Rows from block 7, named by matrix and row number. Rows with one number belong to one neuron. Each number is 128 + 24 x the weight over its row's rms, rounded and kept within 0 to 255. All counts start at 0. Numbers have three digits each. After the name is the row's rms in percent of the matrix's.
# fc1: MLP up (model.blocks.7.mlp.fc1.weight, 256x128), inputs 0-127
# fc2: MLP down (model.blocks.7.mlp.fc2.weight, 128x256, transposed), outputs 0-127
fc1.132 093:144108133106099121145125099142143085109167112085115156070115111115127115183117132116111115091139085137130111122126082130146062128081087118123103129149132117139145098168102136106137176145157102141162129139146142138127130110105112130109114120148115132151094128141144125166104120183119109099145094106117116119136100117168125158071123136169148101121119123128108115128144139104113094185143
fc1.133 087:088166117172130101148133138121109083145130115103127126159106133110138136139141146070152103145126119135133130115140096075125101121142102154172107163118145159099127116148116100142147117143161137119119076160127146126142074107087113126160117126072141147122164120157145125134148090121111125103116119118146143094153094119160129131115132087143146110116083059102112136136146124166146130077111
fc1.134 092:129100161138097126141112100138102139119147106146153131125118143162140101173132119169115138173137120151134092162133139090160134185105105105115165125155166161116124082136106118131161082132104129122139104098121154109162115105106110131152117092155148085139145159128104125126146061107098136134102093126146128129095117170126139124089107106131118125141132122122164097113104116114073177116107
fc1.135 118:153116103161161134153124112108143142132116145123141146132152141159155151130160123133146114150139148123164133130128131122084136163139146104151116100121125109092122156137110153106169145107145131132145155158077112160134134113115157112125094103119136127167127143185084149138147153148132118102087120119095101128143214105168117079123109146096146150103083135140152115125131133094145076180141
fc1.136 081:123145132158091107090110114109129106156111101093122138103159115109099132108122117104088148160095138134139103135122130091143156142110129080159121136114130130075092158115151118101146108104138135145127096122144177115115131178141125153142113117135087148152108156137098117104140164141129080075109150146069118121104156154128138106101086138134165147097135084101095160127145157157133121094120
fc1.137 100:133124078133142122105116145167148072160100124135094111129153148177154118138137118090133152112148138081138109124132139102128164169139141084145105142100116131162145132114137130156161129123128089138128121126129101161094107119111109126122079168133149090134110163142118147115120112143168129117176118095138176135157113158132160109113128149097084128183137172160132149136117102153096155146149
fc1.138 083:120126149076145112120087147098159128156115155092126126132108132153103159119168134142126160121131104112160173097146101105144159148137160180130143121163192093130097128130157182126107126164143084126098170088121130104170107154131118088148147161138156129149141097132126122101130103123154100128136139155113130166129130112114116096104157114114077159132101130129138110127100125103137135114100
fc1.139 080:119172175149130144110130160071123123122160151100156148137094142163127142071133130125112152120140113126121150154123167126119172127073139147160119145135148116104128133151132098123114106117094170116103088151111119165090130073137134087124148109148171139138098129130135107117135117137123143119107113090119106160140080111143084097150123137148153094107080093152129139129119161154144102133161
fc1.140 113:108120149139162131124144144133142070084140133128120104147098129126138162140151127143100156131132132111149099122081125119161103095158138167171102095137131090141130155122130146140079119128134144170125129118108089155113105145104126150099154106112121082104142123176145136140139156086066094153134133101117127168126139099099147122101113134130155109153167066117136079141148106102138147132106
fc1.141 105:127113145150135131092145098127165115107100121121158145126132152114115121099138126125112111117170181119138142107108106138147138149143124177105134148143126152132108143117136113132125142109122093130115171149174126094120204162115124122105119112159128162140123152170101101094108097145137078104075127091098152107113164085091145159105134133113128107116123107116164130123090189103133110099103
fc1.142 105:141141149081108053138145105110119124143141187120129130140092133154120136119130121141120124141097145114150104096156133119125136128117107131121102148139151103148117146089141179081153158151139152143152109124155113136103121131155120146119137179139135109147118095133061116099142086113141107116127175153111071141101088143115155125152121127180126120125121157163148116153132177127151132150172
fc1.143 080:084103131111124099104110148110143111111114175135109162143081116150103119141072110161092153109121147129139104152098154110145143126131152127118113123095189134122107136129139143142136093150166094121127113125110173138182117104115143115138133100156155138104121094130112125154163105142157126114117142112121078124099103179107130104097088088113115101132086128179160134145139110134150144088142
fc1.144 114:155146140166139118128153128144089163142120118118135161121161091164148122096115113118094148053087085109147157131132071144142151126177109143122121112144121132177102188148096101167105131146113152137145133130118109121190095162126106111108129143133127137152124124092154121130114150099133130140137121113158135119152108148159129118084160095112170129097123162145141129155113127129160145139119
fc1.145 097:140152180153102139114138146110087165119138099169124161136162076132135143109106156133160128123108098173150159069128133161114125163150129154140144148105082118105135149069058115121111147130114111145141153137114132118095122135105143127137145132154139097106120120140115127134134128121140125144124168140100072175175136132125133151092120171139107128153139143149123103139115106140159090095132
fc1.146 080:122128123119119149176125111142112133129171140116161106143170151107116079127095130124143119137123110119127115125104131113139131163141163142118146114089130127141117114132124154070158128137161156180133126118119160093106115117171114139178121097099137118116123126184163156119163132145100145154139135162125128169078164106126152150144173107155133103124142126178134148159115159088161133085169
fc1.147 112:086131145131132150103094149191123140144133091147130117130115093123113104100146129133125105159120162131116143188123087093134094112164113093137172122132118184143155154143106120089140151139143133149133119097142124146124062146130163140143177137148085148124078135152128152146119154131109110140115136160082102116099114101132151141124097109128147140151082090158102154116142130130144128127105
fc1.148 116:106132095134165117121136114090140123074127143131141075152152142119102134153158086155114106163118134153121159162119108130108187070118130106145089119149080128153119108127109098132138122116140103156157108088114146152117160103088119113150141128134096114150152129104109136156116102106156137146139066104109147145125129125129124125116160103161142167123101102179107135116125099147099169103149
fc1.149 108:100137095178093135149094149154117149145120090129114127150115105131145124127161132116153118089109127097140156132142070104094114153121156129149094131124176147194127172132125140078115124108128133091114116140132148145128103138132095143187169142147164116119142146152108165114111144168144089159131137104139113133114117162101109131136105153098156110086154118148124109114112135113099167119088
fc1.150 080:135174132113117104124161145178051140088114110114115121106152132116135133095145145143111138113175147149153115107109131144114125098065144118111141109112131150129096167089099137143108144134127149134129139150116132100134110121113127129125132143158154139130103127093173152086131123153135109111142178146119106136152164122105131190098120116131163156109144123084140178138092076121150094133136
fc1.151 106:113159143144125114153174131133126136117097135081105122177121148135127110144097152130085143150110138170110115118120105152124093142092143103120076114164145141081120140121136152165149134074123199097101124118098124110127172123119119129117148147124099124121147103120124150108127116104125123142141154086121141152134111126148103128150132129084157145156087107135171096121111167060099115133158
fc1.152 087:131120147119149094135121138076126146108068125133093098105154151111103146130098174122126168183110097140106147157123125092121129111150107159096136111093094104106122147146156117114097146112126127135126139112102124146108124175145176131145147121120138078168065100108108103108103158151134126102115164117105108107112096145141157092149137117132094123132107155174104101135155144146134131097122
fc1.153 114:157107107138155110138150162108138090164097105137147126087146113185134133178157164101138175148123163160143144107124152147098135165122137090118103129140124127123145143129107109152145128158132140115139118153159090133127128100163092127108138111120139129086167154132157144120096112145156104056138143138116156151095107143141120118111134113161137142160099124109126139054133175142112115111137
fc1.154 109:143150171103079132101112103110149126172132139131099126123095131144106121130122148121124155114127113133132122142129175108115131109109085129131116161118084138157137093120181101109141161153132153155135116115107111112137128185162141137111172154137138134087128112133133149124147104111157127147152147119125143147098071137079093144150150081139102062153150132145089162138104146116120179105149
fc1.155 100:108096148155142141147198099119104139108108120113182073178136125110112151131138105155163120145128154137123158129100132104122120117110152113119101113106108159170110114143146132089165147154144098136126114100103174134126110125137127127083131132130110133105135107158119138138143157130104121125172131123119108133112197106130134138136129075174130144106118162158153140093089120149107188148121
fc1.156 087:141135185129101141133145108108128122130134089108111109145150110111116140127147115083153131139165082194102123107133127143166135099120161120182176139160140087124140081112077151130115123150105168110125182146101124126125126095122123115119126075097165151105128131150131114179099152130139131098156111108124117118098163099141139115092120155096132122112130116112124131136154087125127104120095
fc1.157 079:170163085132142068125111103145157143137136144104109116138135103111131090154127130145094115125138128134162131141099123153164117084152097164090125134088132111115120114069093152157143100137124113139129141108145123171085129105114101089150133101112108130142109145132152132095112114127128137150123122171143125092128146124121097143141105093131132091131139129151132150129046062145097152117108
fc1.158 090:130099074120221129136102161154121130115115134140140161165083099170083143088117110135078141122132149128118104163113119102083075172114121135119112097100123123098119108162120152158148126143161143135130119114130144138123106130115114114137150143107156184159148113140112096143132122133160157118139151119113139149146146135129109139168124096153145115109143118145119099143113152134102175138154
fc1.159 101:089150160098143136122127131130083111105176121117121100161136128149110084147132130110111130127127125171134109128138140158127118112114098123110108135134105135103139069143141117135064109090138114171124106149149106076112151104101104109117074123099113089138115173140137105169156160092142093089133160110124119107129141139117135098119152168123124080123134149088153152124097151108113102147098
fc1.160 094:145172080099151115151143092158130178121147142088126103092156144125120106141146125117140136166137118136182102116118128159125131151112165144117147153139143120091117123097127146111114155122133111143172123115083119150113140104126087171112126136126141084113092082101135113143136092108152143114120154101129117142071087092109161139108107139156149100138144093130151144122111140085102068140129
fc1.161 108:137110140137155142117131113124135117143175126131110129176157086162124128117163128115106132065137115132160155140112120125146132135103090106077114151137126153113096096152101134123087142118142110171167123150111097088144117116164116083138120108104103105098197124128154167120147142111143103172127141083133155116116122129123118097138150093089116138108103118127147163125101157090147142166152
fc1.162 093:153108137120110125117139103140129151053173105142174136162135094138091104106154072112132113105101100154119099130183119111122169124121143149153117115128146111149113144107119140133166117149138145141154113085172117128114131132097107132161166133162122078135146086156142172126172106116141133152134136128129115141125135123108183151140095128151121140157140145124138100065101126132131146114156
fc1.163 084:141156159128104147172138151144137143113118072125111107123124149113140097148120142136139160122141154116130124136103177139110169118137142147124159170094115100124114129126083163116113152121140135136159166112117164121063101194167151150140116103122153119162126139121099166153160078114103078106117146155098138115111099120104163134139161145153132135120127143086109134139127094083149115148126
fc1.164 115:147138146127118084079118182091128074157126147127174097115146150141134089155187116122111121144076122139133152130114155096110153122083112148128162126102146077138122153163110119167126155146123106096102105111120127130125127137125120155162134132170135078111145133124157115134160127142125129191116150118106144131110155148128121136140102172151101138070135108128139146107139137118125109091138
fc1.165 102:129118171156150125134104136111132099163117141109142116098116133169099157138132116109095159132100127123096141141127077101127140151105125140107170112137132159121094130102113128127154134119141121124111106051114116114111145115179145117119132139094154102076150156182095106131122166144134146131148132128127106090118173090125112141119110166167125071156169188136120124142131109120164129109116
fc1.166 097:175081143129117158096102159176081133104138102107151134137147130176091125113134116140083107117108147136108082141119092079123140096106088168064104102123113105121129140135117117109124112157157140090148110127139119129178111102136126144093124126120155108113125116100149122129134133126131107101146117112084133135141092150117149107138130117142137103103141135100109106151120092146103127057162
fc1.167 098:098095116146159128123119138091158119111113098095118171134121117100119161127113075119096133144134170153184147121118132124118153135138144140140160142140085132122149104091144169137143128147154126101150154128175156123136163150143104149151140098126109130097065151180107119125148128089154102120096131072152135123138109169162153130120084108141140133120123144154166142136110150141128134115181
fc1.168 097:098145142122120079112128166106113137114120141109104102102120118151120163140109149144141156175138094181136123135098107121175116113107142134097112099149151135089138122109108185108126126128149128156155139112134133115146128107170126194133129158146103160146097147119096123107134134155181104113148123170172115174135125099116125125068139120126116132080106107159117159132117137111114092117087
fc1.169 098:144118143118128123126098144096137117181140101094139155090140121156094168111095169142110129104082134143116146147140142117116152142125150109130148126151170134109118147089124152125092154094131082105105158125155120141087109118136144107115124147137116097080161091142084130123124137147124164093116165104147125104120142110150123112123111126184086060146161146101137097134124124132070109134131
fc1.170 103:177105108115165148110132128077122108137131117114163090138118061134063136099130118173166170132184122139113091119108113123124134129127138110146170147129128141131122110118114105145086088119122155121102141130137131105114095154091148113137155176118136118119106142145091128119173146103164141112103115149122106149090106134169121163124097111105102152088159118147117122137109166109104142123125
fc1.171 107:171117122099110130092146156103146117112120150156161098109130110167112109130168104148172159128089164114150091113105092134103136139153143142109159088089123147144120111113126105164099056090123142139129166133145118116115115128168172127118093134098140113101108155120122134095159135091132144118118135118129107121084131110113135128176121127120159154083102113138157123169142119144083144102154
fc1.172 081:156094115097162125102094109109138182134112128128144116158179129155119154159113149137135118088135160132123115114126115125099134111087091174101122151195145119140112123112104094117108174126135136148098131115083133134137126169132152106107099177134138112108117169120076140127168113148145140087156121132167117107162124152092112132134128123151159138142159138123136088113100140138163119117174
fc1.173 108:143144130137144127111118120133116126127174095089170124151154119163157110143086119133132167128115149168143110130109157177135167139114160119112134169153074168138128135137117155158133152126117097152097115140131088116142094131136170092126108078082111160136120147110125142103100140116103141164096112139105116151087102143112121136168175116095121151177107128117125088135120117082129158130133
fc1.174 122:104141166128144120106141128123079144144146095074175104115142088109154118155154098146126124154114067121104138124140149101137117117094160144120116112133120060166097125120126143123117144120136129127155176108108112095136130156149128115173138158107104112123153167154093120123102162111109106101125141112151121144144122148161121131106137106091127080134079135112140081129160143179120152107140
fc1.175 108:129107127109116137083161104151126107148153128145075117115150108139114146091135154101117140140122134132162134123101110099090135129132096144138101146137160149085124155158132152133113095107137148178129106127108137105139119150127074148100148102120056118135157145179079097120140147104111102126115123094097132147080155108097095141137131150133146144180118093168134139142127143165148130161155
fc1.176 108:082125142138154124155143146099107108116124082125153200102149149126095156159138115138149127148126140114150132134143146130160150110138120124145135107110129104144132126104163137133115127091100056172146127155111109121129113144116144126145139093098076137109140131138105134115096095097110132110129133115164163138182132165143093191124093117129129112119105128109100180170131095146152130114166
fc1.177 101:168179135098142103118141152166126098205115105162156117095094122152086146108125139136127118129088121168153147117146128093125096072149112132132090103158095152119152101127143126133112136144159121078115168170111103120158113133100123117091118173130102134120093151154142139088167147110141134158142090121146139097102129118122119142105146124115118117151118108128121144129091120118114139105088
fc1.178 102:151111134127145143161117175125123116141153144135127150107121118157142151118136106155173145085125130087127184052161111101120153138116149144119117131143143133155110113164130169102119107137169131131115131145090138092172128156139111147142116143151207106094151125138129125140060110124143080173145107071139146139131133126129114107132131109151113134122139100117144113166126122093107134134124
fc1.179 077:110112115121154082152111118120145102155101120134146166114076115121134121117126123174113121088136176119104107157123126128147122126140169120133147157114128168160123138103153157187155147096136099187100107149146154122119112146186095138131142135145135119104137108161062125173162117136168158153139129104155163112152129127131114117143115137107156119153116144098125126123082150132138096123167
fc1.180 081:088105121119079136130110122130129192150151141102131118141118106107099158144123136106111132135124081174065136097094095142124127106103110142145139145146132126137147137112145138100118136139133170093133121116092194122124142139153103100152133110109173132152100148108097116112178151124118127124126085110105117117123140123111126065118120177113105157130152092127169149161111129108153085144108
fc1.181 082:101181118167114092109126104153114087176165145179130130121134089118119140118168163089100115149092136079161151076176142124138153131111137118100145143109115141130131152117151146118152131118136157127136104118127155157132132119144113079126095096079110113105093142126107130139119136131136135122126130118116149079190098132124154130152146148175128140130149107129129112156116065114131138111148
fc1.182 086:128136108107128133121092122099169105161127098120127094087102155116163121134165130163149151127186105138107072124154152133101116119114187121160142141131145167145132160142135146145140129142105116147089143124138147150142123091091136084138139164151121131104129114139119140126149126103107108172092083108146124102092105145114163167114148128157141132131131137138123190147108155125160190149128
fc1.183 110:119098148111119139128148114152145123140090112175105133102152122117092146086144160100127144152150128129121116099133123101131110167145133107155142139113123156129099181157113161151116159148113130168125133071111105165164096139132105159116163113124085144122133099152095123112141125113099109122150094097121136140084131104108096129146077105101158162145088112163144079111146095167141128158146
fc1.184 115:106140088170137135122148128103169133089110145123086140159125154141128092117154127125106152118123102124121151126122147149074144138127155122091126107164146105118117094137121138151135144070109174126069120122095121117097124132110122096115154126093099110117144093143101135133134156095121134121095132102108117123134178112136092084180093120075123147156117184130148127125104130104113086131158
fc2.132 102:110162107091156124098138146126110096158088155151158111129115116158126133093128129169154135155110109114096117134151162123128187144178167125158124111144137093127115151105139113125135086104132193121093127139113142122091105171121117120096119122145131119101147114150121120124166138099140131085102136166107163106122132110086114077158111104127135093158134121131154113147135092132104157078149
fc2.133 094:115118135151131120131107111123136157138118141126153151039140100133051117107134126157113138134127091155133136156145161161112130143142170109092158075122145122146126117078154123134130103128115137155141129108107110106106160157165153107118158111156103117133099101120110129106094162146126118161151127135093122143133155137116126134107137164112099143109154167165150177091124142075112148115143
fc2.134 097:160144108110139124149138193103150108127151153133133139127121147119161136137112177141100099111068111081136131121100147143064171111127131169163118145127126162137148133071142124109160125115169149070115144143107110082087131144152126134131146122102149129120123131084108134171106156118116118116116112159128131119180113092117157107126115140100118135122123115092131128166159102137161111137151
fc2.135 103:097128170124080143120103144146147151083151151086135173155118129137126099096155161127097152133123119132132120163136191105076140087125128112134091118146101121144104126124161171157087116122128123128124139117128134136103133176139118130072134179130095150075119125130135101090091127108171124127149145159114116147183117123108109103145094169108142148142118150106102144119139145131139133130136
fc2.136 089:130126125103166152160128140116102135114086173155134124159093173139123109169156117158134140097113125114109125105119155125115090113102130176097127135135113127140174119115148114140111131129131115127082120138091083171106110116121156083125118172105141111123142100072153157125112117141129122164146129126146085110161076151125145132163168138111111113099139184152147083125146121138117095113099
fc2.137 082:139108145109101147141106103112127186111175145137109139126109119089102107127130122160095132095130140162075113109102099176102096093138135152129105130168119138107091123138142174135115150116147143155144165103128141124110123127163114113147137131133090125122127101050128124103146092135109150128091105161157141105084104116114142159120156117146147159108125069136108090149147152117154108128119
fc2.138 085:152100103136126127103149143157144086118158128148113125122141129095164118169137178154119131118113128129093102138102134116124117127111137107171097154120078137145109120122150118113111103085128150138140100144155143177106174188141144098118095118124087133128152138149128146157137130186122158122123143080132188076113122103116112110143109163161158114137123123112137163123095158157128086136112
fc2.139 098:112126084116150126149130118142089129133122112130116143145140130106100106125140158164095146149119127130078087145111120119141072136122112154154123120117119115175115135122111158190116131127154092124121142157134147100097115176106141133126139146144129110093181136129139141131124111130163114105170126150148168095114148189129139110118112139109101161146199137110095114103166105104140173157090
fc2.140 089:126097146103111100097159114103065146150108111108117169125136154131090117137107123119148084134125101157073154098130074109087160151102128095111121156126150135165138123162122119142120138144119129128116136093122163099167126139148126098116112122125154155177136147091118124117167101183170121139120115115118152098140089154135069123164121140132107159147097138125130147132110150162145128122150
fc2.141 085:126153131079134162125174171105139146108120126093120113104175140106104084141075122179123127086108116154126143117150156119152093122136096099143147122128088108137115139130138119151121111129123088101164085115105136162131097115150136140157134148136115159102127175140115144130150113128149174119113109087128119111107150126200153096126137137155126137081114122138116112094104092153127140163151
fc2.142 153:152154185116196141139133145108155168094142125159131097101152141125109161170153113116165114127118122103152109097149150119154145127122092131126124133094169136136136120112130074132167171110086131139106133124128144117122129163172141123102108134095102147138073158105147136115180105117106131128105130123155149125148079116138116130125145120174143162172125133110132142085118157096145112143146
fc2.143 076:172129127131132152144146133131106116099126097133139121112166115102177121155116134096147136164141117116081148117138069108137135121122082133141135096104093124135080108136138104135131176103069148155151141120160144098120129089133060157135099141102118128118122101116156117112095168118116147138171124161131157122131136103149091147154153131126140152103112136112055114111144132121099110154120
fc2.144 111:083075119103119158080133103110119095105131157132147102159083084073096147117113121153108133184132110136095131122154124121085093094077128123137135130143146144137134104112138163135133106109128144128102096137146133083148138103129109115136104146116151131099174095139106163157153176158085143130127132127134168111125137162145124101165130142093109107111131107139113155114087127147105110132122
fc2.145 118:097179119099148105089097112116145136152134135149117124095128154141146118151169122152120127127118091139134109114149134092151143140110107152141128163130156169087149131134147129112121163150119051155135133095158118133157145151171123070136110120144129152145098150122121130108115118144123113100087151118101134134121136127173138124149143110128094168198132129113179087119151151147098089132148
fc2.146 104:162132135134107105102153142156124087105117130116111157145108139138153146143142139136102147129141174147159103122119144134139114083144119145134122175143136126135122183137123112177136122131139127110141129094114110166160165095081109136100151164164148139102108177111119096132138146113169151095144111111141166107127120126152151112105089131133128167129111110064143110075139088165084116139085
fc2.147 098:189143137075113104103115104092148133174136172114169102129142142094106181123100103120146148089119102116109132099133117146137163124108102150107119131163102073092113128130132104134083133140123150162127105126146155131141155165103086092136139139158152106109179125102104139109120085120132153115147111079148149147167137132130107129140145111124112133156164162115154150149108131124118128155126
fc2.148 086:185131131119139099107139109130095142146088094132064127098151118176154126136100147115149148145088116120111076125143107137141128186112186104146114120087179117145110144134115119135107144152088134100123138148153136154099108076124118116146108170172099131103135126118168128145136132117125134123121161119124116137134124120079115070123098148128144143141166142128136121104121171163140142142135
fc2.149 101:117091130105180149117154112124133133113152165102151119123163130118109124139140160151121133184121120151099136106118187129156127084183127124094184151118084123108124133142116133130083114183151141169133125122125108118108172144105114106103089144103117117122116107137147139150111094118130137141108093121143167163169132103120158116096145087175100132150126127103136152155149107126130132110171
fc2.150 093:116097123116111185166109120094156081155161137162131151117126099128132074132112158144140129108109114090120135103132105153128138166165138152120109133119088126146121151138104138132142141147141109126163127143147148116103119139165081161104100098067115137115132135148109119161106124074090122149147061142119136106084110155142132095141106139119084124161102121167108150117152151146138156128129
fc2.151 104:128095127093099129122118168119153091120165124162104148092136123118124132122129110144150130098126147089155119129116120128159125123158131169153129169093108128122129127103096140132105129193140132154133137137176115162100140170134123154120080119128187096142122101154133142104112155162132136109114125106124114086125155137097123156095145165170144173120168113122081092094117109182124136155132
fc2.152 097:113090094119129175089128120157142128143191145118147147108141124150167114121131097172106093102097144106197098084112135176127154137134125140137146113143128128126122150099103130128146107094124118115111123170141102099119170130098072185103156135166110172143176169141122113139120112142101147146123112116140129155135134136112129138143129160107151114164153126098122166119140101133115138119114
fc2.153 102:108128122139107146139172141124149123141147113152114124152110109092132153163146086140171098128124116139143096174153138137143139112132137122136117149113122129113111125120119153118144139143179084146109108109144133117129127143128176162147071194136081098159096120087119084110174151118137162193145139140143108127124123107160096115145147130128137135129165111174116128171097134114145152109078
fc2.154 099:132119102139087111130134125097135131112152160102115148141150085161143126147177167146101097145091118155117108126129142121150147109157146134145111134125106113137080127142113176123146110142128133104140137131136155147145113117140117120090077144081121134130140155164105145125142135131127126098136123129086124138176153113125068120142106193108167191091095150107138081139096122087111095109135
fc2.155 111:122116159109147117153111090140120117152183170127128141158144144112106092061125144111077128076131105107145129125158125128115141135128092153122155104130106156057146094123129113148147121154148193113132101162136131117120136166164143131121123118108132131111154137149134154113125142143169164130100126168104126119105129144102132140151158139145163117182113129129139121164125100084145088103145
fc2.156 105:144107117069122141129127150144128137154135144149140119117104161127156135130142151146099161071114127061167156154087088099086114148145083140108102148121156116096122172147161096112109167109123082160152142119119121136130102163134119116159094154138092100140154128105138143080179151104130128118151146127145130103144098114114081096118108136140147109126115144138151117148116146139148127163133
fc2.157 100:094147134114106147097131128127112146136153098136155165134137129126146127126123156149088102128129080109115126049148174150125089136104111115142157098136121165156157142140111133100142158133163199136152154138122140122160165104104119171125132137131163135136146117101130123146139140155124132122150128100129177133077089168081161112145117118103128125118108097107107128115170144134185112124127
fc2.158 078:149130117127082108136101111150157145129135151103116107114091172111151103149108146171126165148111118167164129098113135139147139116177136111134129119152139104111121149097127122077171140124144076099122140144166140137136133174101106141139126128115102102138135132160181134119116127113108094100083112153113072119157117142116160095147097100106076138134149140109127160133146124137182087118105
fc2.159 122:157115105149127121114099082138190115142083150170128132149110143119138139142121141140143095111104127082115140160094149131128075141106126153154146103125100133148106161084139104135131142132115147083130128141102137179151148123129135092137164136108117136139143107095135135067115102178116170142139106162118149194129114120130146175123096136100151167112152131138119117127149118146162126096140
fc2.160 100:108079130130139135147150145114144059110129120113120110129123132140107113098139102178112117124107121141138131137111148137160104093126114123116135120081138113158127094139180189131152125084124140103067121116156098105136159113106152095128131151148181117108137138176128123111101156147100121113107095147140109148198156161136116156094120138117103115107111123093132091140137131156128167118148
fc2.161 086:105126081137101120153135150133073168103100133100133117092130151138118094111113112156159076188133133122115116102129141107122162130143151108123129130130147107158106151125124137132200103136131124113121166101119150150146139131157135152118134126161158151105110161148081077106092120136119136140116087157093118124122154146133136155153080150178098138147112151140124132174170123162120121107126
fc2.162 111:100152106149138150142167154137148131153128126097067155114163139086116156140135172144139139131166139140137153134092156110150098138126108102074136159145109168133133137143152155110113160093124106132166143161094121125146154145187156152151102118093153188098094182112129117128112140108171116100147111115137118101161130131131097141135148148097163132113136106156108129129138101137148140137121
fc2.163 078:125134141156108090090117113172109168091129166139160177119160105125097171111112124109137122111158096143147158124126091114125092139115062117103119085184163176133135130149137099090148105121103119151113102156137103125158138120099134132120140120117105148124114135113135124122091143120163162152097131128149162123122127166158110136121098118085165125115114133169154141134114110154120094137172
fc2.164 108:124118114069158146138121093138157174091127139139110172111079108151149137088127127186122148122159143081155131097163117114162143160156138147145136132084139156101128138108127114104127091099087121137162169108126132131111173105124144127129116103121133128131129106110112151124069135126134154120107160135100086120183102126123103112154137086144151134134114148123119113111155143155173156105119
fc2.165 079:114117111089094134074107142133102132121111139191092130129132108100141120137109094160145111114173115121109128123108155134108173132129158079164110122127118070141161117136123135155107099159132107137120141183114147079127116121093114092147122127131098157172171127107099138129118126136090090126089129094152138152114124146153100119134136111096151160111086073139118122120115123118097147125148
fc2.166 100:127154119091175159104101094116100158151122090143120134124132185108142128092124166134117127166090107108148129170129154135141094123164115103156153170147142175136128123132142096129114134108154078135128154169103123140127145163114165124115137157117127159124113119124157112136100072137117151143139103127140121150149099139090111133161081162115088141139109140137185118139078147113150110122120
fc2.167 094:107108109097156132105137111142091145153134166151109134105100080185137149159204142146130123093114130101127105155110148098106125124117097149121120141114145100119150108158127126095128115158124211143122099126107141116098149158142093131103118122124131139123165111094090120126118100113091101144162156143127122136099133164080097135130131154103143142130137134117094106159097148134159140120087
fc2.168 101:137116122151151154121119126093148158174108138074128115130080126109137129109123058115128115117108167094143142126155106121087089124148146103162113114123126110117153160160131145168107086176112150096127117170126133115163155159123128134123149125144156142121147081188144124116117113105105113156120116121061113103114155089127156111124088098135153124141112127107116140122124140151149136083121
fc2.169 097:149166138119128163134089160167116132113089116150127133109136113103105121144110096131120118121155132119145141126100123150136132129068123145111111084155149132125165123097103138140147124117147159113124127126118149127156109065144093187104122106143160131106129099088203144140145101084125125101161108121123108145117101109129071113122130102103154181091108118118090168153094132120134117129138
fc2.170 096:092150136127126138174116124124125146099162104133129130139099137113126146083120110112155082085165109108133141157164174104127159133122108132097132127158148120136090152149106139071135155158150098141137077124123100130108120103135127175107152142128159130152166095086118154147140116127087101145125144124132182140149110104099094112097147134120133107151119152084131135125127117173186113106154
fc2.171 088:115135114152161152149110127161098093111119109120085127120146154118142147092110146146107109149174108113081159144107118155174109150105149131135118175145096147105141145144156139134107131147128130074092139126129141163122146110103110155128141107179103132140134109195161106122114097137125151124117098160126148111136118144158113153113093111117088081155181091158133148116093135100164119132139
fc2.172 094:128161123159091095150156129120127094141100098129165157107117118139152131095124123115121165170132102090126128133127113116162116153186163082145176119113125149139137094144129144138150118153115122110158129112106104119162111109091132140137139107127116139147182128131150107127097163149141086120116178134111152123100132080129163117157094115114084095136109134155114178107182138089121157116122
fc2.173 106:115121107100115151158121144142093139144147120154095100094113091130123125149160137123148109089130140149113132098116106147151096146165103135101115096157170140115130145171114106120138105126134153133176137083102106155129107130120110097160140132137124110127133135154122167109146161140161144069153148082172130149084163113120130123127122140083141133145161133198181164165102140122154138129122
fc2.174 076:147118113141138165120119126127190118122088163121123111107124151150085144109097113113084120133129170164179108117119122150128157166117134142130118112179117177128137099133146131098119122139088122137135124121119126144106082108108124128090117102144144142136142113100199117123110120105112167156130135132121104122144136099091181123095124142134089154147179132136139125136145144090198101150127
fc2.175 068:087142118114094131151100155115120116126174115106194157098115151131105139122124121111147119128089104156096158102128106158125143171157109080138143123110106153153145086147157116137119190151111111114145144134158154120112158112116138187121098120154144154145103139100150124114123137138124146059150136119136120122155109150128134139145097084128112111093121165125117123113155142090155146090093
fc2.176 102:156149134116133117107174090165098148120162172114093090139124114157173101136135149161156133117128122106128105107111096117145075115121109130118112139129128126079116123169118129132148153143176139128098152126115140126117102148150112169097106141149180121142116138132156133134170164127121067144137118096087091124123134080146142075134112115114149133149127105122113082089157135138144146167109
fc2.177 106:082132131113107172147180123118110125091089129156135145141171127116119127156147129134118131148080163101129077098131134132165139125107185137125140140122114143093115168152118130129147089093117132190137126129145131103146105149134150105133085112145116077141122123145132151168093123171160128099132140119152147112159106143184133143108161120146168117094134147153134112119177099124112131145124
fc2.178 096:065129140124090130119145118151127107118118086155107107161092097105103153135120122158086134162106122125150105141113141155114080123104135114135140104137129126127152109062127098124140166125108138127162120115126107161109093075172127133131151128091109143143156133149137129132170183138117171089126136168089095122111119130122123136128144152116141155123130129096101103072142168100135093134152
fc2.179 079:144103127138119130131136115103143162125139171123152119152148172125141163122155165060120138098141095116151131125125130145108181104119101141160160100173127095130101143125099093107114123156136178122144135108112071154113155105118170127148131122083131174140134129122150093093112119157114106111103111148124119142135108138098143172126129146170108096109102100162162137128171099163124153128131
fc2.180 099:134098148189173085114119070117153117115107093159116150131147165105142125108117148101158083160163153119119127159152122146090101141105119092109085113103144110117125133132084112128123129107102084177143128108145109123112137139109142130095145132131174111116114114163146119142120118135186126154097147161127147137119133133124140157118154080143133111136113152111091171127112097140103161147163
fc2.181 099:163096143093118143164136143110122135101109117088095137167136152139139108110130126175153106107096145171067098179106120133088124148141120161123119131137132092094102141145082105128118120134110132142175163132111102120134114117130119137156133168147162165139161093163163126091135141142145128109148114148175131133101158159098110111107100111127123119177145158101105171135144153147117129150113
fc2.182 086:104126093168101102099154113155117131097114147121153127115140145096140140095108125113120101105155129146133150131107108131173135122159100121153119084155104086134111120114128125101081128117132138121128129153173161122093132153126088205098141082133147130118182130133154102132093119151118121130185123114127112140139197110117144153168120144114082117140128084100128140124120117127083128108126
fc2.183 086:144135119150143147126088092119103130130132176104088165155140114120140082152117107149128096148131114143104095144102132099148115098108162146093099135123131120141104103118116094131143096173134102092152098125136177097107139120146127099153101142166158139145079174115149149110142148154155145091130130153134129099151136181137149111118148153159147130138151106169146144140151130170114115075088
fc2.184 110:140135130084126106137160134136102118173111073147130110113129108105135157143082099114168149121119142139155132128101081081158111122138124140122130159095081162083162138139134113107129098148153102140131139131160112118149112108107139159137117085125177132147121141148130092150171126143105118099128114156174144112082112114148153148074175109154119149129112091155130109098117113143129166112111